config.toml
crop_scale_min = 0.5
kernel_size = 3
init = "torch_default"
grad_clip = 5.0
batch_size = 192
epochs = 84.9
warmup_steps = 8000
Rows from block 3 of a small image classifier, named by matrix and row number. Rows with one number belong to one channel. Each number is 500 + 50 x the weight over its row's rms, rounded and kept within 0 to 999. All counts start at 0. Numbers have three digits each.
After each channel's rows are labels from the 100 images, of 14976, where the channel reaches its highest value: "top examples" is what is common among them. Only what is clearly more common there than usual is listed. The data: stained colorectal tissue patches (NCT-CRC-HE-100K).
# convs0: first 3x3 conv (model.blocks.3.convs.0.weight, 192x192x3x3, each kernel summed), inputs 0-95
# convs1: second 3x3 conv (model.blocks.3.convs.1.weight, 192x192x3x3, transposed, each kernel summed), outputs 0-95

convs0.51:438489462542470500425535384441493534441494444520433485547501359458464505488463463516498422476522422536447483605461502524482457505451479484438435532508412398423414428444378453540472485417473552461458536479424405376505481403464386549402464485403538445416432458460485527534451460432475449478
convs1.51:513452533397455453537466471496521466542490534449532431408526520540498459424422445480553524464519510553537509483504429458465539496442461494519544540541580485467491586540521552457565620542468435523501448515520410476528483664562529447598523507523469501567540470495468601341509442499513537517
top examples: tissue: normal colon mucosa

convs0.160:556577543571558538517482525511531587576545517530538463523394552508606498513494506522431475490453497506563527448575453593546522506452525489475563421450513473446514488506516523526483369547397509530490521499306516484434473437429501464461495423541436463505468494479501468434446480523504511525
convs1.160:537564419535462567512492561481473516523544431436492479553549523544626461569532480574505469561426366572451514539438459510529488460559496549396468510612448515564558510520512514515473528520638440561539632487469520463499476466468562548500487637516621575527438512494567478486495550511498499507
top examples: tissue: smooth muscle; tissue: cancer-associated stroma

convs0.39:462465532462458527439504500530482523447496521490454539470433463421494514523526481521509515548425483433483555522447492496525490499546535568412398543444493552587514449497498470466366476556564466372525528588543432612510346444478482505458415519471533582544409565445517539543513495494436460491
convs1.39:458537575507569472494546547495489492517513548525493512531543526541477614581583513460512576501531500393526484504529551549594582589438547557562521533506418541444491519488436420498497513409396536504456473529505418659507446457459482434468457431538415480521440484545520490594554474532464447521
top examples: tissue: tumour epithelium

convs0.89:491545436496542539546542536503542509490470443553528589452525497594516547535485494493567534526488507502448563519471536509420513545412532488515526577497543500484488584550565563563552492462419505563456499379469495576388587511508544476575455437515502555442577482414531468475538566469434517458
convs1.89:450499461435499528393424593494522558481488481477439537514490521594477439507534516408494531477522504569491425476390474563521538495458574437484555467494419514511404499562569522492488472543489514487488502469477506468506478424522560501488467481484617462560514502538488430551474489449426528512
top examples: tissue: smooth muscle; tissue: mucus

convs0.112:571435466450531613402476383493492432541464540404498490519512488494503465536585503406553478434550497574486432503460530507517559494614619410472556467513473477480557584527491515499572413494410509655501415547499481572502498489510465485536467454484489474504467511426511561474502475403539457448
convs1.112:553484476494415452534471472490466481461553521456471464458477501485476508485496443417526482545541535561607529485461432502491547465534505523535463488551410498532595498397446501418533481400486533467487480503414362394423526522517417412445464535504459464444513511532466483568529452509512454530
top examples: tissue: debris

convs0.138:552530496537618590482491490566617510592501568496480526591571567507482494566601543506582536453560507526492493538492566569582544535527594454517532491518540494516560584570467542529586405449424524490528486467428548518423531520487479409530453432492470443507520425558568517387484512405524492467
convs1.138:513494468459352407575470491390443485413496433445478365503475438414468443436474420452564403559416565573477537474524429526525562481483526510471468527527426445457477521483453513421482492441549464450482441495414439516486516492570487480449544497501480542466523560468465535580456446509510465530
top examples: tissue: debris; tissue: cancer-associated stroma

convs0.78:537573586500604508568476500510538567519638576562485573548479579548563518508478575479530526615593620546522561493425502527467536487425537519482450471459488499660521482518481499508546472512566488567477477462419487567467526607435538460546482478559492580520519496473582484373511540525467488483
convs1.78:493451409491492494489385492504454517490457397492486471543534456531467384463475415436484569514415443473437478475473511503463418483636464476475554489479534542465435433486485519454543483536450493398527448428505555496526506441574496496561482495516472478551540540478473460433504530485432574525
top examples: tissue: smooth muscle

convs0.178:514474439471470414512478501464445564452504474525540534495479494455387468479407485490475510475485461438518453452496454521382470483452530509433521483505471474437498414538559422535474394505437487544388538507384455494493419438377480500422422463462464490451448544459479475544372377457475415517
convs1.178:564492483460487526508541489516462561526447488569517535460526578439473566464503504578563562521624549542486497526446495580459480501485572541498587517572533509527524514467525577538533541494492458578467535534485521603475500562554505419572486575560504471553518506482480528600580486530454457530
top examples: tissue: debris

convs0.179:483447410513444394497473490475497413462501466498508508480454506409385484455460424485488484462464386407441460445541547500478473498565484450426456479538543383364456479472543511379466508493413449443454541503594473447608502458485494527510520477534486476462527558470461464589456450522479467503
convs1.179:559535497451458466503603539467549497473427537598531489509521637544451514509423536542609476558561491482468507553509643412452464458431545562543530546596448504475551463470511507554529485532548535531477502499464500556538500444397538583508446525547595538500409482481498445518436439534483439502
top examples: tissue: normal colon mucosa

convs0.164:507495584442525471497496478517437516419474431482523456471475491440495516521457445511420472452386449432469470478542460471445443512411478453488475519501500449383501483474454469485434469489466524451467502513405457510500509447434463545465505436430526527491496435544440523495408429467502465521
convs1.164:555516604519523509509522527602496498433543515490542512530385572513555552503540556629464512491479496489440490524584495484550463542540517538681501480611532472550611483519474513609519547418555458504489488534495491511475521490463537394490463553473458571524454538453493491541465482528440444455
top examples: tissue: normal colon mucosa; tissue: tumour epithelium

convs0.94:507545531549561443596462481462526544502600487536492562509512492493537540490455508475544581615566607568579551510406534539502551474466540506533581483465516525571499543531500427542567517511516468639537532500505549540470599630511542492531488478588495553504567512498567505436566546537460532424
convs1.94:494443427460470513476401482480425527487435510526433470542451523496444398445452482444485536467402475437489487493444519468451466437514510440470589489528485512493442444495512524508635537551441505405566485481565619461429521424525499480527488452511454467524499543562447471497426526474440518492
top examples: tissue: mucus

convs0.147:553548488478527457508429474431478399407507451499516494492410449473527510545389445461425528466566550525456483569456456534467463407542434413411583475520499534511529484587520454554538502559568476597467486500525490551553521493500543535455521538519406454476476511503488503590513453512492502536
convs1.147:563438441442488528480516515558513454506539491519469512536429467484532562500447529539443513401545511514480499584496548506466427465498376459513545466568536482508520481381433501528574586558425471391507439549548540469473550516536412439500479418515451503517543516527393443592515445461423474588
top examples: tissue: tumour epithelium

convs0.25:427531472528591509503482517508507588493508533488397558525537556552520477475578533517484503515538458473518564490460475577517556456548577552569501473486486549532544402467520511462510433517522438424567536533598463572436482534452519463483431572582431558545482530469504462371515503529514496516
convs1.25:469521519518474399572514528418529521450508457509521461583428474506567511511447450542485441495469519538570497467591497522545580535389474553519519588528509499432470501445454435560515508461496509591468401497442430631463552425475457437458487523535446500446470524541559498553408477535496435512
top examples: tissue: cancer-associated stroma

convs0.165:517533400462497462502446498475505419456421451409459488496449465430462451462486431472413512470496429438430447376497391602512478479475490398537515440528508485433491465499576468472421447493387399515409510501462498490544454461454534524439485528473481461484500564413464470614465452503467470487
convs1.165:567586505503506485511551519477488508494513472562482575500497576580558522534531555536524490577615488564471524572535611442493515482425582543499513562603441481526545493534512510546522404498590564550505552563428478530482522424430512488429443627518573544534504519553551384550521466528534466528
top examples: tissue: smooth muscle; tissue: tumour epithelium

convs0.125:530493516525483454510497474507481417459488460478509499412453482432448441565504439473535468344436454444453401454573517525512474508587546349520547519500546519472503563462513515521448482474475507489473465521426513497562558489542453507505457485481514485516449500457465466500373473497470498406
convs1.125:520488511457534503519546425490525480470458533587477526502464504521423518492495555467542520539687567517437491493464509568512586459487606591459487478577415455509582462482445485580591552429478544475540461513467488449452533383440411470418488420460446465469498508576585360546498473501570466483
top examples: tissue: debris

convs0.22:482581543519517597534419516518459564489497554535490617522490484536565482596517550500453523582535481529564529562482528503531505463469563549523455543565453519531634447443493501440518463442519425370500467561469544517492478490447497456507538496469469516518506497460431516471422482451559442478
convs1.22:415574527491487571534472467411466467526497525497517401472575488521501549514511420501475550455505521498529503421561487529513497564494512469590560535535453510553479545494478485526458504441516478567461537468493443557413567465491456419501494556502354475540510471437538535541499509521464467462
top examples: tissue: tumour epithelium

convs0.8:472418491442436420389534419464510483462457463455535470530485468386522446511534447486513496494453426515480445490448450475501377506484472591396465503546551537497479466468482518481491427533498482447535564497594424496499413515481483532437412482547531527519484540526461477580435497531456503537
convs1.8:531522537463516551466608527539456436509506560518474524558555584540478593491500574518505492492554566443505540551531515500556638528454602532594466559570427529424552534460525532518490524551435545552550563551530522491550462435476562510496489480490524527533498496539468564567483463476533503502
top examples: tissue: smooth muscle

convs0.68:531574508544551492550486507476529540515562500524478558534541531527536538548460556493526592597513615515560536546427457517526506482448511543493578475466453535587485542518513496508569490484551473598550597437490505540374490585499541444520486510562444504484517496466521574510496522586487464439
convs1.68:490508451512476545459396528431501561526532392515461503467443445456416419502469397469455559495385425429506521475378452509459467475584528451489600498530469562373477495470505488504563512515450538422602490468559476456496495554583493482523479467537497456562497494533428583450503554519397530479
top examples: tissue: mucus

convs0.126:455461602471536529433475451531497418569510543477475511395484484432427547412556465461469442479504498467481478526466458471501434465647535428480452526521488393444441531457419474371388459427531391451523400465472428553540508500517425466519509552452503527447425477459512428502459485446455491499
convs1.126:579498637499523494589519374577434519476483540489527498496431549486502488439468520485457504542564503482490506498561470511426474484479528519562460555545527429485607424435503511516551452459530560467488498547447492537430543502480411395482496450441457532469495529532539369517475465465537466498
top examples: tissue: normal colon mucosa; tissue: mucus

convs0.143:484506471496414499493458434516466438500403510458528456356441513459473410477537510483488467444407445479477407455557439526498486492563498385449530491508481467512515518493520546522436475427491455602475380518370448510556473451531500556537487560466523543548437541479435476566418515469494509446
convs1.143:511524626421462489503535447560462452533495540575535491503514531529417547471543488421512513521638477542436479488477559602489552467498559479467520487586474466497630511509551488565593559427474524525473450443416438434447540529444475506453454481466463459443478455573586366550553480503564470466
top examples: tissue: debris; tissue: mucus

convs0.132:506526462469566521493529417474455511422517461448409551536559495471477459458504547417453498446567474467464354425444498526434487504534496487448447405463503491536520539525567514495524454452454522469482598445517483584479495533457553514508471502522487546468463463461522454507476501454475463498
convs1.132:495486495507490461637508455477578511496521535481539526498428523496602520481505508476562525561582562637468590512513412564508578572486486598545511522509450544496599504404471582487479542402416466481488421466436447592461474412446426415433562452475393385502513551472484411593421463482588469552
top examples: tissue: normal colon mucosa; tissue: debris

convs0.148:567569523478523462519470524517517505450430415407506482536419501475530468460443427496426447444462464466564473436577404572533486451409474411506579400502483514463503425463540514514447401515419502531447473500367500494463481486402527492433490490506474471497520511461415414535432442530503477503
convs1.148:551512447479475518487513576461463458455519499518517540502463529573604501527519498574508496554535441545494509539485524390486483465441551499453518524645471484546543492531516472573514464559609523560513620539442521518512482443494559537476456619543557553491514516521517454537502492551519504497
top examples: tissue: smooth muscle

convs0.107:477502498530527502477494541496510412556463583484416460512543543469541475486497513478518552428546506568512415478497527509432479449540482473522513482455546410508515514585516502455537484546541501512505626485473514573564567552503458531528428471486555545423499548472541496484410547462429515446
convs1.107:470493499483475505541414391466581474621529493529498526445387473574447427548487537478525506565628524568497497439449450552448489481435474586409554494559482463509617534389468488509469561446430478470491366531446474589475418476521398462486519504536493477468524536501522404546401464485561439498
top examples: tissue: debris

convs0.186:502572498572469463541507510565569469545474508535514487523422529444463470474523463539519468492455493492496499488526539632462490549489472456476505521320575483489465492485532540510463447481410460509500512533353496438550475466490478495480481474545442457484516520439547522470499496513497444431
convs1.186:511570512593492454551469603479550524563457443460487506464484510613503382513492475516576419562435391462410516556460476503512605533455583510430560515521467474478519560574534509492558550522597422587522593507423528522522488525444552515604483561534521645490404575474572529464568580485532494498
top examples: tissue: smooth muscle; tissue: cancer-associated stroma

convs0.190:493374435434449425415544510421464579477490487411453491488535434455463509511501486502498504523410485489545430482486479487467487484581469512409525414439450457525413401476444401512475405544503517483463600561524416510480363497459394513408426464441509467547393550503514465480511463465510456440
convs1.190:536509533566484527570545548549517533499489447518458585485532504488455554486581552607604486440469580495595509482561499478575625598558590538499510534537606563448533437468556560512500554456442524448532570510533571498489480539555506445526533536572370475489495496488505491551534550546510495514
top examples: tissue: debris

convs0.11:406499533495456553507451549563533576553544595459398513379458559526523486465541559568491475481500495519623553454542487525516531465571508550553430551449489487527550480490507556438554538448543454462521389572445562496545480499450457546534508530434501521517506520466481352533408515411538485500
convs1.11:451494517495496463567525460468519494487457497533495397469388441512520499520448395490459424491461446519471462496517554516493536512387478568475502560550558475548576466458491455511496604463603468593497427447467468549501546540432453439377519551455386430463509484551555496522402522511461485507
top examples: tissue: normal colon mucosa

convs0.36:492506585514511460544416557529557583574477548524413619433437519468571463535514547502531477481440447491569500504501523511592503504466528617482466542483555478462498458472494598413530475441509481466534516537499496500445524534435485513531488509453559524531545493500486344501431485418550493485
convs1.36:448480540489451505558571464432471467446469528557578371426448554559530553469435488494475457488445494533473467482568537509534572542422558617492504599578538545484498489441466476532512675499568474605518477471491510553563498463436499519425527544450458428503534506516620488553427495521525464493
top examples: tissue: tumour epithelium; tissue: debris