python train.py --arch="wide_resnet" --model="image classifier" --dataset="stained colorectal tissue patches (NCT-CRC-HE-100K)" --train_examples=90422 --image_size=32 --crop_scale_min=0.5 --horizontal_flip=true --translate=0.06 --cutout=0.4 --targets=["tissue"] --num_classes=9 --norm="groupnorm" --activation="leaky_relu" --weight_standardization=false --depths=[2, 4, 2] --kernel_size=3 --stem="single" --avg_pool_shortcut=true --widths=[96, 192, 384] --loss="cross_entropy" --init="torch_default" --residual_init="none" --optimizer="adamw" --lr=0.003 --beta1=0.8 --beta2=0.999 --eps=1e-06 --grad_clip=5.0 --steps=40000 --batch_size=192 --epochs=84.9 --lr_schedule="cosine" --final_lr_fraction=0.05 --warmup_steps=8000 --weight_decay=0.09
Rows from block 4 of a small image classifier, named by matrix and row number. Rows with one number belong to one channel. Each number is 500 + 40 x the weight over its row's rms, rounded and kept within 0 to 999. All counts start at 0. Numbers have three digits each.
After each channel's rows are labels from the 100 images, of 14976, where the channel reaches its highest value: "top examples" is what is common among them. Only what is clearly more common there than usual is listed. The data: stained colorectal tissue patches (NCT-CRC-HE-100K).
# convs0: first 3x3 conv (model.blocks.4.convs.0.weight, 192x192x3x3, each kernel summed), inputs 0-95
# convs1: second 3x3 conv (model.blocks.4.convs.1.weight, 192x192x3x3, transposed, each kernel summed), outputs 0-95

convs0.177:510478443489465473475595498478519460416484446499507486505579451468537533505516460494486426520466472460498529522527454461509394475398450500466540491528447518551476420480420442510530461514483545515398497490497436513424490441464408457405499488520572405464476435516493440460478427543506443471
convs1.177:487501487543562557518527527523511467503498516525507528542541485457529554497553570620500490439480485506525476504485522512473554548540557467502509494468485486540508461498463445503503501459502526463503550589530477404504553482526490497419491539474481526540534490569559437517507562493491595524
top examples: tissue: debris

convs0.153:592561449477510521515545512566531498513494535507573423517477534546530505508524558529462518528517488469528568550526512515540555523559472524569410550502478513508538517537581561511524530548451537507559442604423522528511489552542561486517478515461488587488509564495518576517446510451483500483
convs1.153:524615457497490509460534388532417487568503559397548465423496547571506521509419483523488456506502496451502542477498445459434422461551480514554458427435452492502533482494445465434441474454535470521454510501504456535489451475424520548508429506458501552476448482487470435445504418485472478523
top examples: tissue: cancer-associated stroma

convs0.106:492553426549511514460490528472531516489518491524431546535470536542523434547526551535464559505557482519460491475563549580497456516521488435505501498537470514512501490503482505504518410404448464458472429508397515532564435445513479515547474493555494516453498457425437483559425478501468461499
convs1.106:542510506486495519506543474520566490538536543528492514505543583573498546518446511484586490579516569517501515539473442500508431457437521473525523499529557555560487527514530516523483577533504580520534535508448508587571535467493564534490486519505535575563466512541534465513454451499527493569
top examples: tissue: normal colon mucosa

convs0.21:374436433516456582518549464470576494435510482537491476442468515430392513410479529462499471531381496459497429510466518456458482480520522531517524475545482502508484460509515498517456437514458558486466495428536494516484502550495523585548534420508558481483493480468440572546545553514465551445
convs1.21:589549508559473473479509469482482509450483438548523541484445517521499429491514509592435531558528533449472521449537507447500458554554505568478544534459489504578504506528482499497486564472546524461541588499516515544591485442450501554529484499547538493473460514509569463556449506498442461587
top examples: tissue: adipose tissue

convs0.139:461478504477564481421527469528480470460534455448489535481486494517528512531528483456484528503536471441488515519482489525478489533489499476501546413536492527443499509518458480498544455393447440489436494461409483511475492488539453470509450493426511506559470446514467414518522488438455500471
convs1.139:504505420482533544518503482583609541486500560541478490528507596468570503509456540518563496478527504557598561564508577498438458510408443424561466502538519509474468474491515597530505509501494486475528509470507472551538558456495516523463501490505391471551523486523507511514404468542465487519
top examples: tissue: tumour epithelium

convs0.28:468507472465472485502474464444458455361468507527477513476473507434436517416447433433452470543447528501407440520472510448475456506533496503489521476563475494453497474471490490511418424476520514496482487455467495525501523611501510523561522478487522481464493469538413571459558479524453497468
convs1.28:478536481549486503431492471547507518488453457529555539476446503497503454513466443566558477550498560517443515436505475442478536539571568554460558538483543495468484470517507515455480478456545561497564573553519510529581503463484516543513463484545588498494434533521518402530433546504488480556
top examples: tissue: adipose tissue

convs0.112:491546469540488500485494569505503490487514499500494549564465484554541478526508558540440510494480502476453534503519508525518464486549480445482468583462500494462456506535520541484503410469466482445459439489392453536509463399537494552558406509500496544424464499458466509471471521480487478470
convs1.112:563514510523517551517550475561552502538575557467528528473546527574505517517483527494506467536520520496516489552542478568551492574481532465497503485498489524511468477578469477460496500494469559514480490484465478551610424462469552445484467524500556560477453436511496466468478444494522463568
top examples: tissue: tumour epithelium

convs0.123:490516493541551529487484505504568525441521501474467583492475503550561511501542508495491482554483520479509493503502473570490525515525504445512579451488487482450461509486470416519523450405401490518492467448417471493419494472534479471506469475517452516472460462470467476424512474469475462479
convs1.123:485528568431550507525479429546474531552547550537484527505513525456568527500389535451441450492508523526444504553542534524393394495429450463559473502518460531510499498484505561530579560529516491503520519503490516539518545486563528473486486505475405456556515516529521443503430517506517570530
top examples: tissue: normal colon mucosa

convs0.184:445446503489413469491413492494438427488530512562571479459472503452528487486469513505423482496474517463517491487487533459454430486454447442488477479459507483548454518487440499498532467480519433523460447480488448524506507490473414430464452540518480373446496443462478453480482410547440436523
convs1.184:529475503450534500475494514505536474538442533510587477514464454467503535537511551479569435460505466517524481481501589517511541543464607505568507496490546460490466634596538447463506499485519550548501471555422489549410513534529532508503445534540493501491485538561583519543479559483501564477
top examples: tissue: cancer-associated stroma

convs0.120:534486468516613546474503505486553450542567505471433515527491481516514490524528480531451478513522491494518512491481494518498489505527498529477463527477428469450505553494505519497551421468492584558491417565405473502494420459505458525533463469502541571471526538501499415521457509488530477553
convs1.120:606473440466493549479489490483542479467549545396489515453559497571546525522490475448576437494485517525548499558539459503542491487557500425443458429568510526548485465539471527488516508473538478485502540541484459517586533513494528467446463552486492499494526503453509464492501449483420445557
top examples: tissue: cancer-associated stroma; tissue: lymphocytes

convs0.127:461438440466484452446531461531458473477506511491477475476546512437496494462489474463497421502503512515558509498464507431463460461463492516484451466478496479512493505498457523486552436443504521538427431433451443519462538509500444495496497494461479509437525486510496340466459500445545443517
convs1.127:551461433446496474472497478484538465488510451505522463576489412467469500512436501418551453415508529411527500526475498505433437494545456445484448519470551440598469484499506500499575489535525444427506500511504493530585613525537542550492506538515462504462569495414494453451422561504452538539
top examples: tissue: lymphocytes

convs0.150:499493456494419464514558509450423468444451484528514494424542483499471515492452488502449380506516402401475526547548489473455421492459454450439473557574490489520495383516449492508498478523489514447500502520457433540501419458458443480459468493478570474535467468500489504464443442503509467482
convs1.150:548501502551572506509568459536585471577466563522555479512519522517521561532520517624531504412488503459492514479543509557484554594463569485533482507516541516466448435515452487487441459420473573463488506530479449432470524544517461485509536478487441548519481456547514513440470558513493553550
top examples: tissue: normal colon mucosa

convs0.144:505509507533483461519454518521553548550521523519536485580463552461542456569532543547516488479443482504543532495562539519495489527446488534481495506389513512457531517521535521498473428466463492544470498526464433481551555500466512540547472529525492501452502513410506572533481479501498458464
convs1.144:510475464497448497482478509429463475487442525451454489464466544496454481500491561466443517531481512435490503470482495460480453483585474530540445531442458545553558565525516462492484527495566470565527539561439485546518530462472549546500535527527577556497443553467533543455563534512532534480
top examples: tissue: lymphocytes

convs0.129:489496503524536489475473467539535491467517499506484496555482557507535524492559565477473585538526494504433522446481542513578516482508511498472507457499417486534469585521513519504580512417505590584490457507485520526512523517496502502512527508481653520475472477507536417489489482525507472499
convs1.129:462514548444460516500508470503572464524525542506508490479497500567450547621469499463584454474532478558455481544488519519456469469503486485541462515497552512541508511503526473542527541543481478453511517554474470438517537480442533573467445470473552479496445545510496451539428459445460497477
top examples: tissue: normal colon mucosa

convs0.30:512516488519518453512501521453473523452507442507496541503507431531549465558492514539364476405523450481467545478517528487476348425556339532454478483508435521517540440409514456494485499489426456459493507497477484446529489495468525544464459530488531536510458512473498481517524516507394506519
convs1.30:516477489484490532511524505502486514505523535486474529524533495499458519478438510491563448502458479439469496467459478494473535544439563484507506512535555512426455566542480515516458487565494523485484443528426573512520506555549504416557600480524528464541558447524478528498540467453501496452
top examples: tissue: debris

convs0.2:479415447492410538489442487484520489471500551520484483469442536478402478414450560514483401523463532456501488545519517451437540519571548467517459461552489519530525439521453477529461477479392464548441424452484419478484507508465445508522519415495569473418501527459464530542508466523470470408
convs1.2:511527387518468473464483455581533513489508507552538538480421549504480477474490481528479508569578509447558526484561509448453453512461509535510534516396486490529489487555533575470523523496536534463577558501471466524610491430479538547557464505502573533513477518485524467489438460536492467565
top examples: tissue: adipose tissue

convs0.108:458486530488563517454447495580506490554553498523430456504520513474503469504553473497479540518591495531490482439454529497478516495546473510494550451490435486506470500500566534501514446404508552586454439462496478501498448457484502502507475429498482457477440509473454445499472517483526462546
convs1.108:529476522441465539522478451553566463505493514473494471446469497541498516570531497430590440482536509546487457512491518541481451526493469431428468520531540531578488468550501462483545506525481479474556505533523479528517582580478556510424489517476487474476483530495525465527481518491405492499
top examples: tissue: tumour epithelium

convs0.97:464555513551472502505464502447525515433527503481441510551413523558544465504465576499486588490492478482501560455480549461558495507457503442465478503459410481482457579523499433479515466490458510518468474536465519507506465493540517498522536528510612565483490529500483484494525494559485481444
convs1.97:538492449463508511497501454486594489529543565511532440481539498584476567598457511447528459506534490554530505514501550509465417470482461474564503467472553518522513500511525496535521549503499507488493514542468464527564506488406510561481443492501531529517425523487519464503406449477517480506
top examples: tissue: normal colon mucosa

convs0.152:372454450502375425520514506486456514489481532504483473435510530471464488399436517495439459475433496466489495495489488467395469506489478484452416528467518470567444459513484505505526494513517505485458477507502464534502434492472469478500525520523547433444468478447513497462470430542486456415
convs1.152:549472465515526506500554500518509512497487447495554511488534469506452515516545550536524493473510529472486491460455543513542555557491547543537474523467527534476516515538565451484456463474564524478516516553420466555478570553505564476521484574520472522502475561508526519543516566472512546518
top examples: tissue: debris

convs0.146:550505525508524437492501498478526454447526498523538502495452494453497497522484497494503466494525464476543508490523529534473492511474497500470494511451465496526486437510392456516468491490519493521415468520481413542509400442427385482474451481517490397474454475464493461506456421542489448509
convs1.146:558533497528494528534545489484540554568437551457546529547527474526487485491492561540525457483482454503518509486469500510458523575486533596538535500443465533485485559482536460510569514428447551526509471550416484461492518467500532496470470507526439518480499519527525505590480527505537522458
top examples: tissue: debris

convs0.183:520482542472491463513502522532559539553531498532533482551479526481534462567489546533521538477435453518552507503561575527485465530451462555489463494419507505443540509520540486510462452439455522534440509524504455494544563503451523542548471541491507519470508508412473581523449468476488431470
convs1.183:509510493507450488511492465492467477436453544459521472433466585515454474512522534497444568525515498458517553458509476444505465482487484529570460521455466536559587572519489501495483578466581454569539542552486464549523518487457555518495501571495551576523461532463544527463550531492543523475
top examples: tissue: cancer-associated stroma

convs0.101:479478545503572529490460503611520445531548514531450462534522532507551479512578532534475519532550521545461489476460540488524529490563488509535525509467501464508482494489565583469535400441509586569469425455437408499465484487495498506514454451471514529454489491495502437457474507498529444544
convs1.101:503512572425501538510497511568507439428527532438471470493516491539468505562528505441544455487535491504449425544540489534492502530540484436480441500535514527561493448571486410439544538512439462429517527531496476528539521526484571523469472507476490476464453493471505504463499549512410477516
top examples: tissue: cancer-associated stroma

convs0.163:474491418483456434450497414468407436448492459504533477504432446504479472486427431486450463504477501473432491491439526445417471489462475502430448419499504459490509486536483456485494418532466425451476482539440476508492479542546482423500491484455492549479513508530527535492540492448440497453
convs1.163:490530470530517505541468471515593494542480576491583479489473561546463461604509565521563524515538549551547562477524535532516476514492513515615488528498538442400499488481520502470424528463481507504468483480482445562496463471414465537526444496516453533495424563476533507503446476530505488539
top examples: tissue: cancer-associated stroma; tissue: debris

convs0.140:468486501550545563504488512457589471414540506475448583534451479549516469492507565509475553491519536443471496490479451556498500514503508434522500556475446487490464516493508441519554440463452505518452440515451488503486507426535499505522476482496521557473515502460485509513475522483491495517
convs1.140:554495552440508564510512455531467552515527596482548465467565517586536527537421511462426457531534557509454459531567504516472431467405440484564529451506508528576487483501496506497509495519504535488465490521418475496554490477486542425446418499465482520515511477532510427513452427469533467559
top examples: tissue: normal colon mucosa

convs0.3:468423441497422548506502501501515493446532548529444479482449516457439510419465534512474386537423521460487493550501520438476512535556525480517418434540509512542508457481463480530474456496407499546474403438461458468448476528507469517517487400503565468433488481464450556567550499532480519432
convs1.3:530546409515518464509484472590526509487503471551551531488413534514486498481523497565462504551562534450567529494564520464457468528499501538492512502402482517570507459550523568467543550479555514475593535494461482514615464429475524538556462519475555510485481503463504468465461469526495461592
top examples: tissue: adipose tissue

convs0.164:505540532488435460486478559484504464562471496468469509431469439495420477423482459515470410492447409433528532533521504468467455540558463486500479520497559461475497464465480498494458506525441490462525558596500457540495421519520446446507502447442436529498525572498475550503425497484452505430
convs1.164:504512477539454509530514453503485461539517590498547465458472550617497374469475523596548502494539536493461540448500498494491509463520583525550550497502425404469510459474515517481438474471496519551449492501446478537521476522473477493544471505497440572465410579493541481482501435507460477516
top examples: tissue: cancer-associated stroma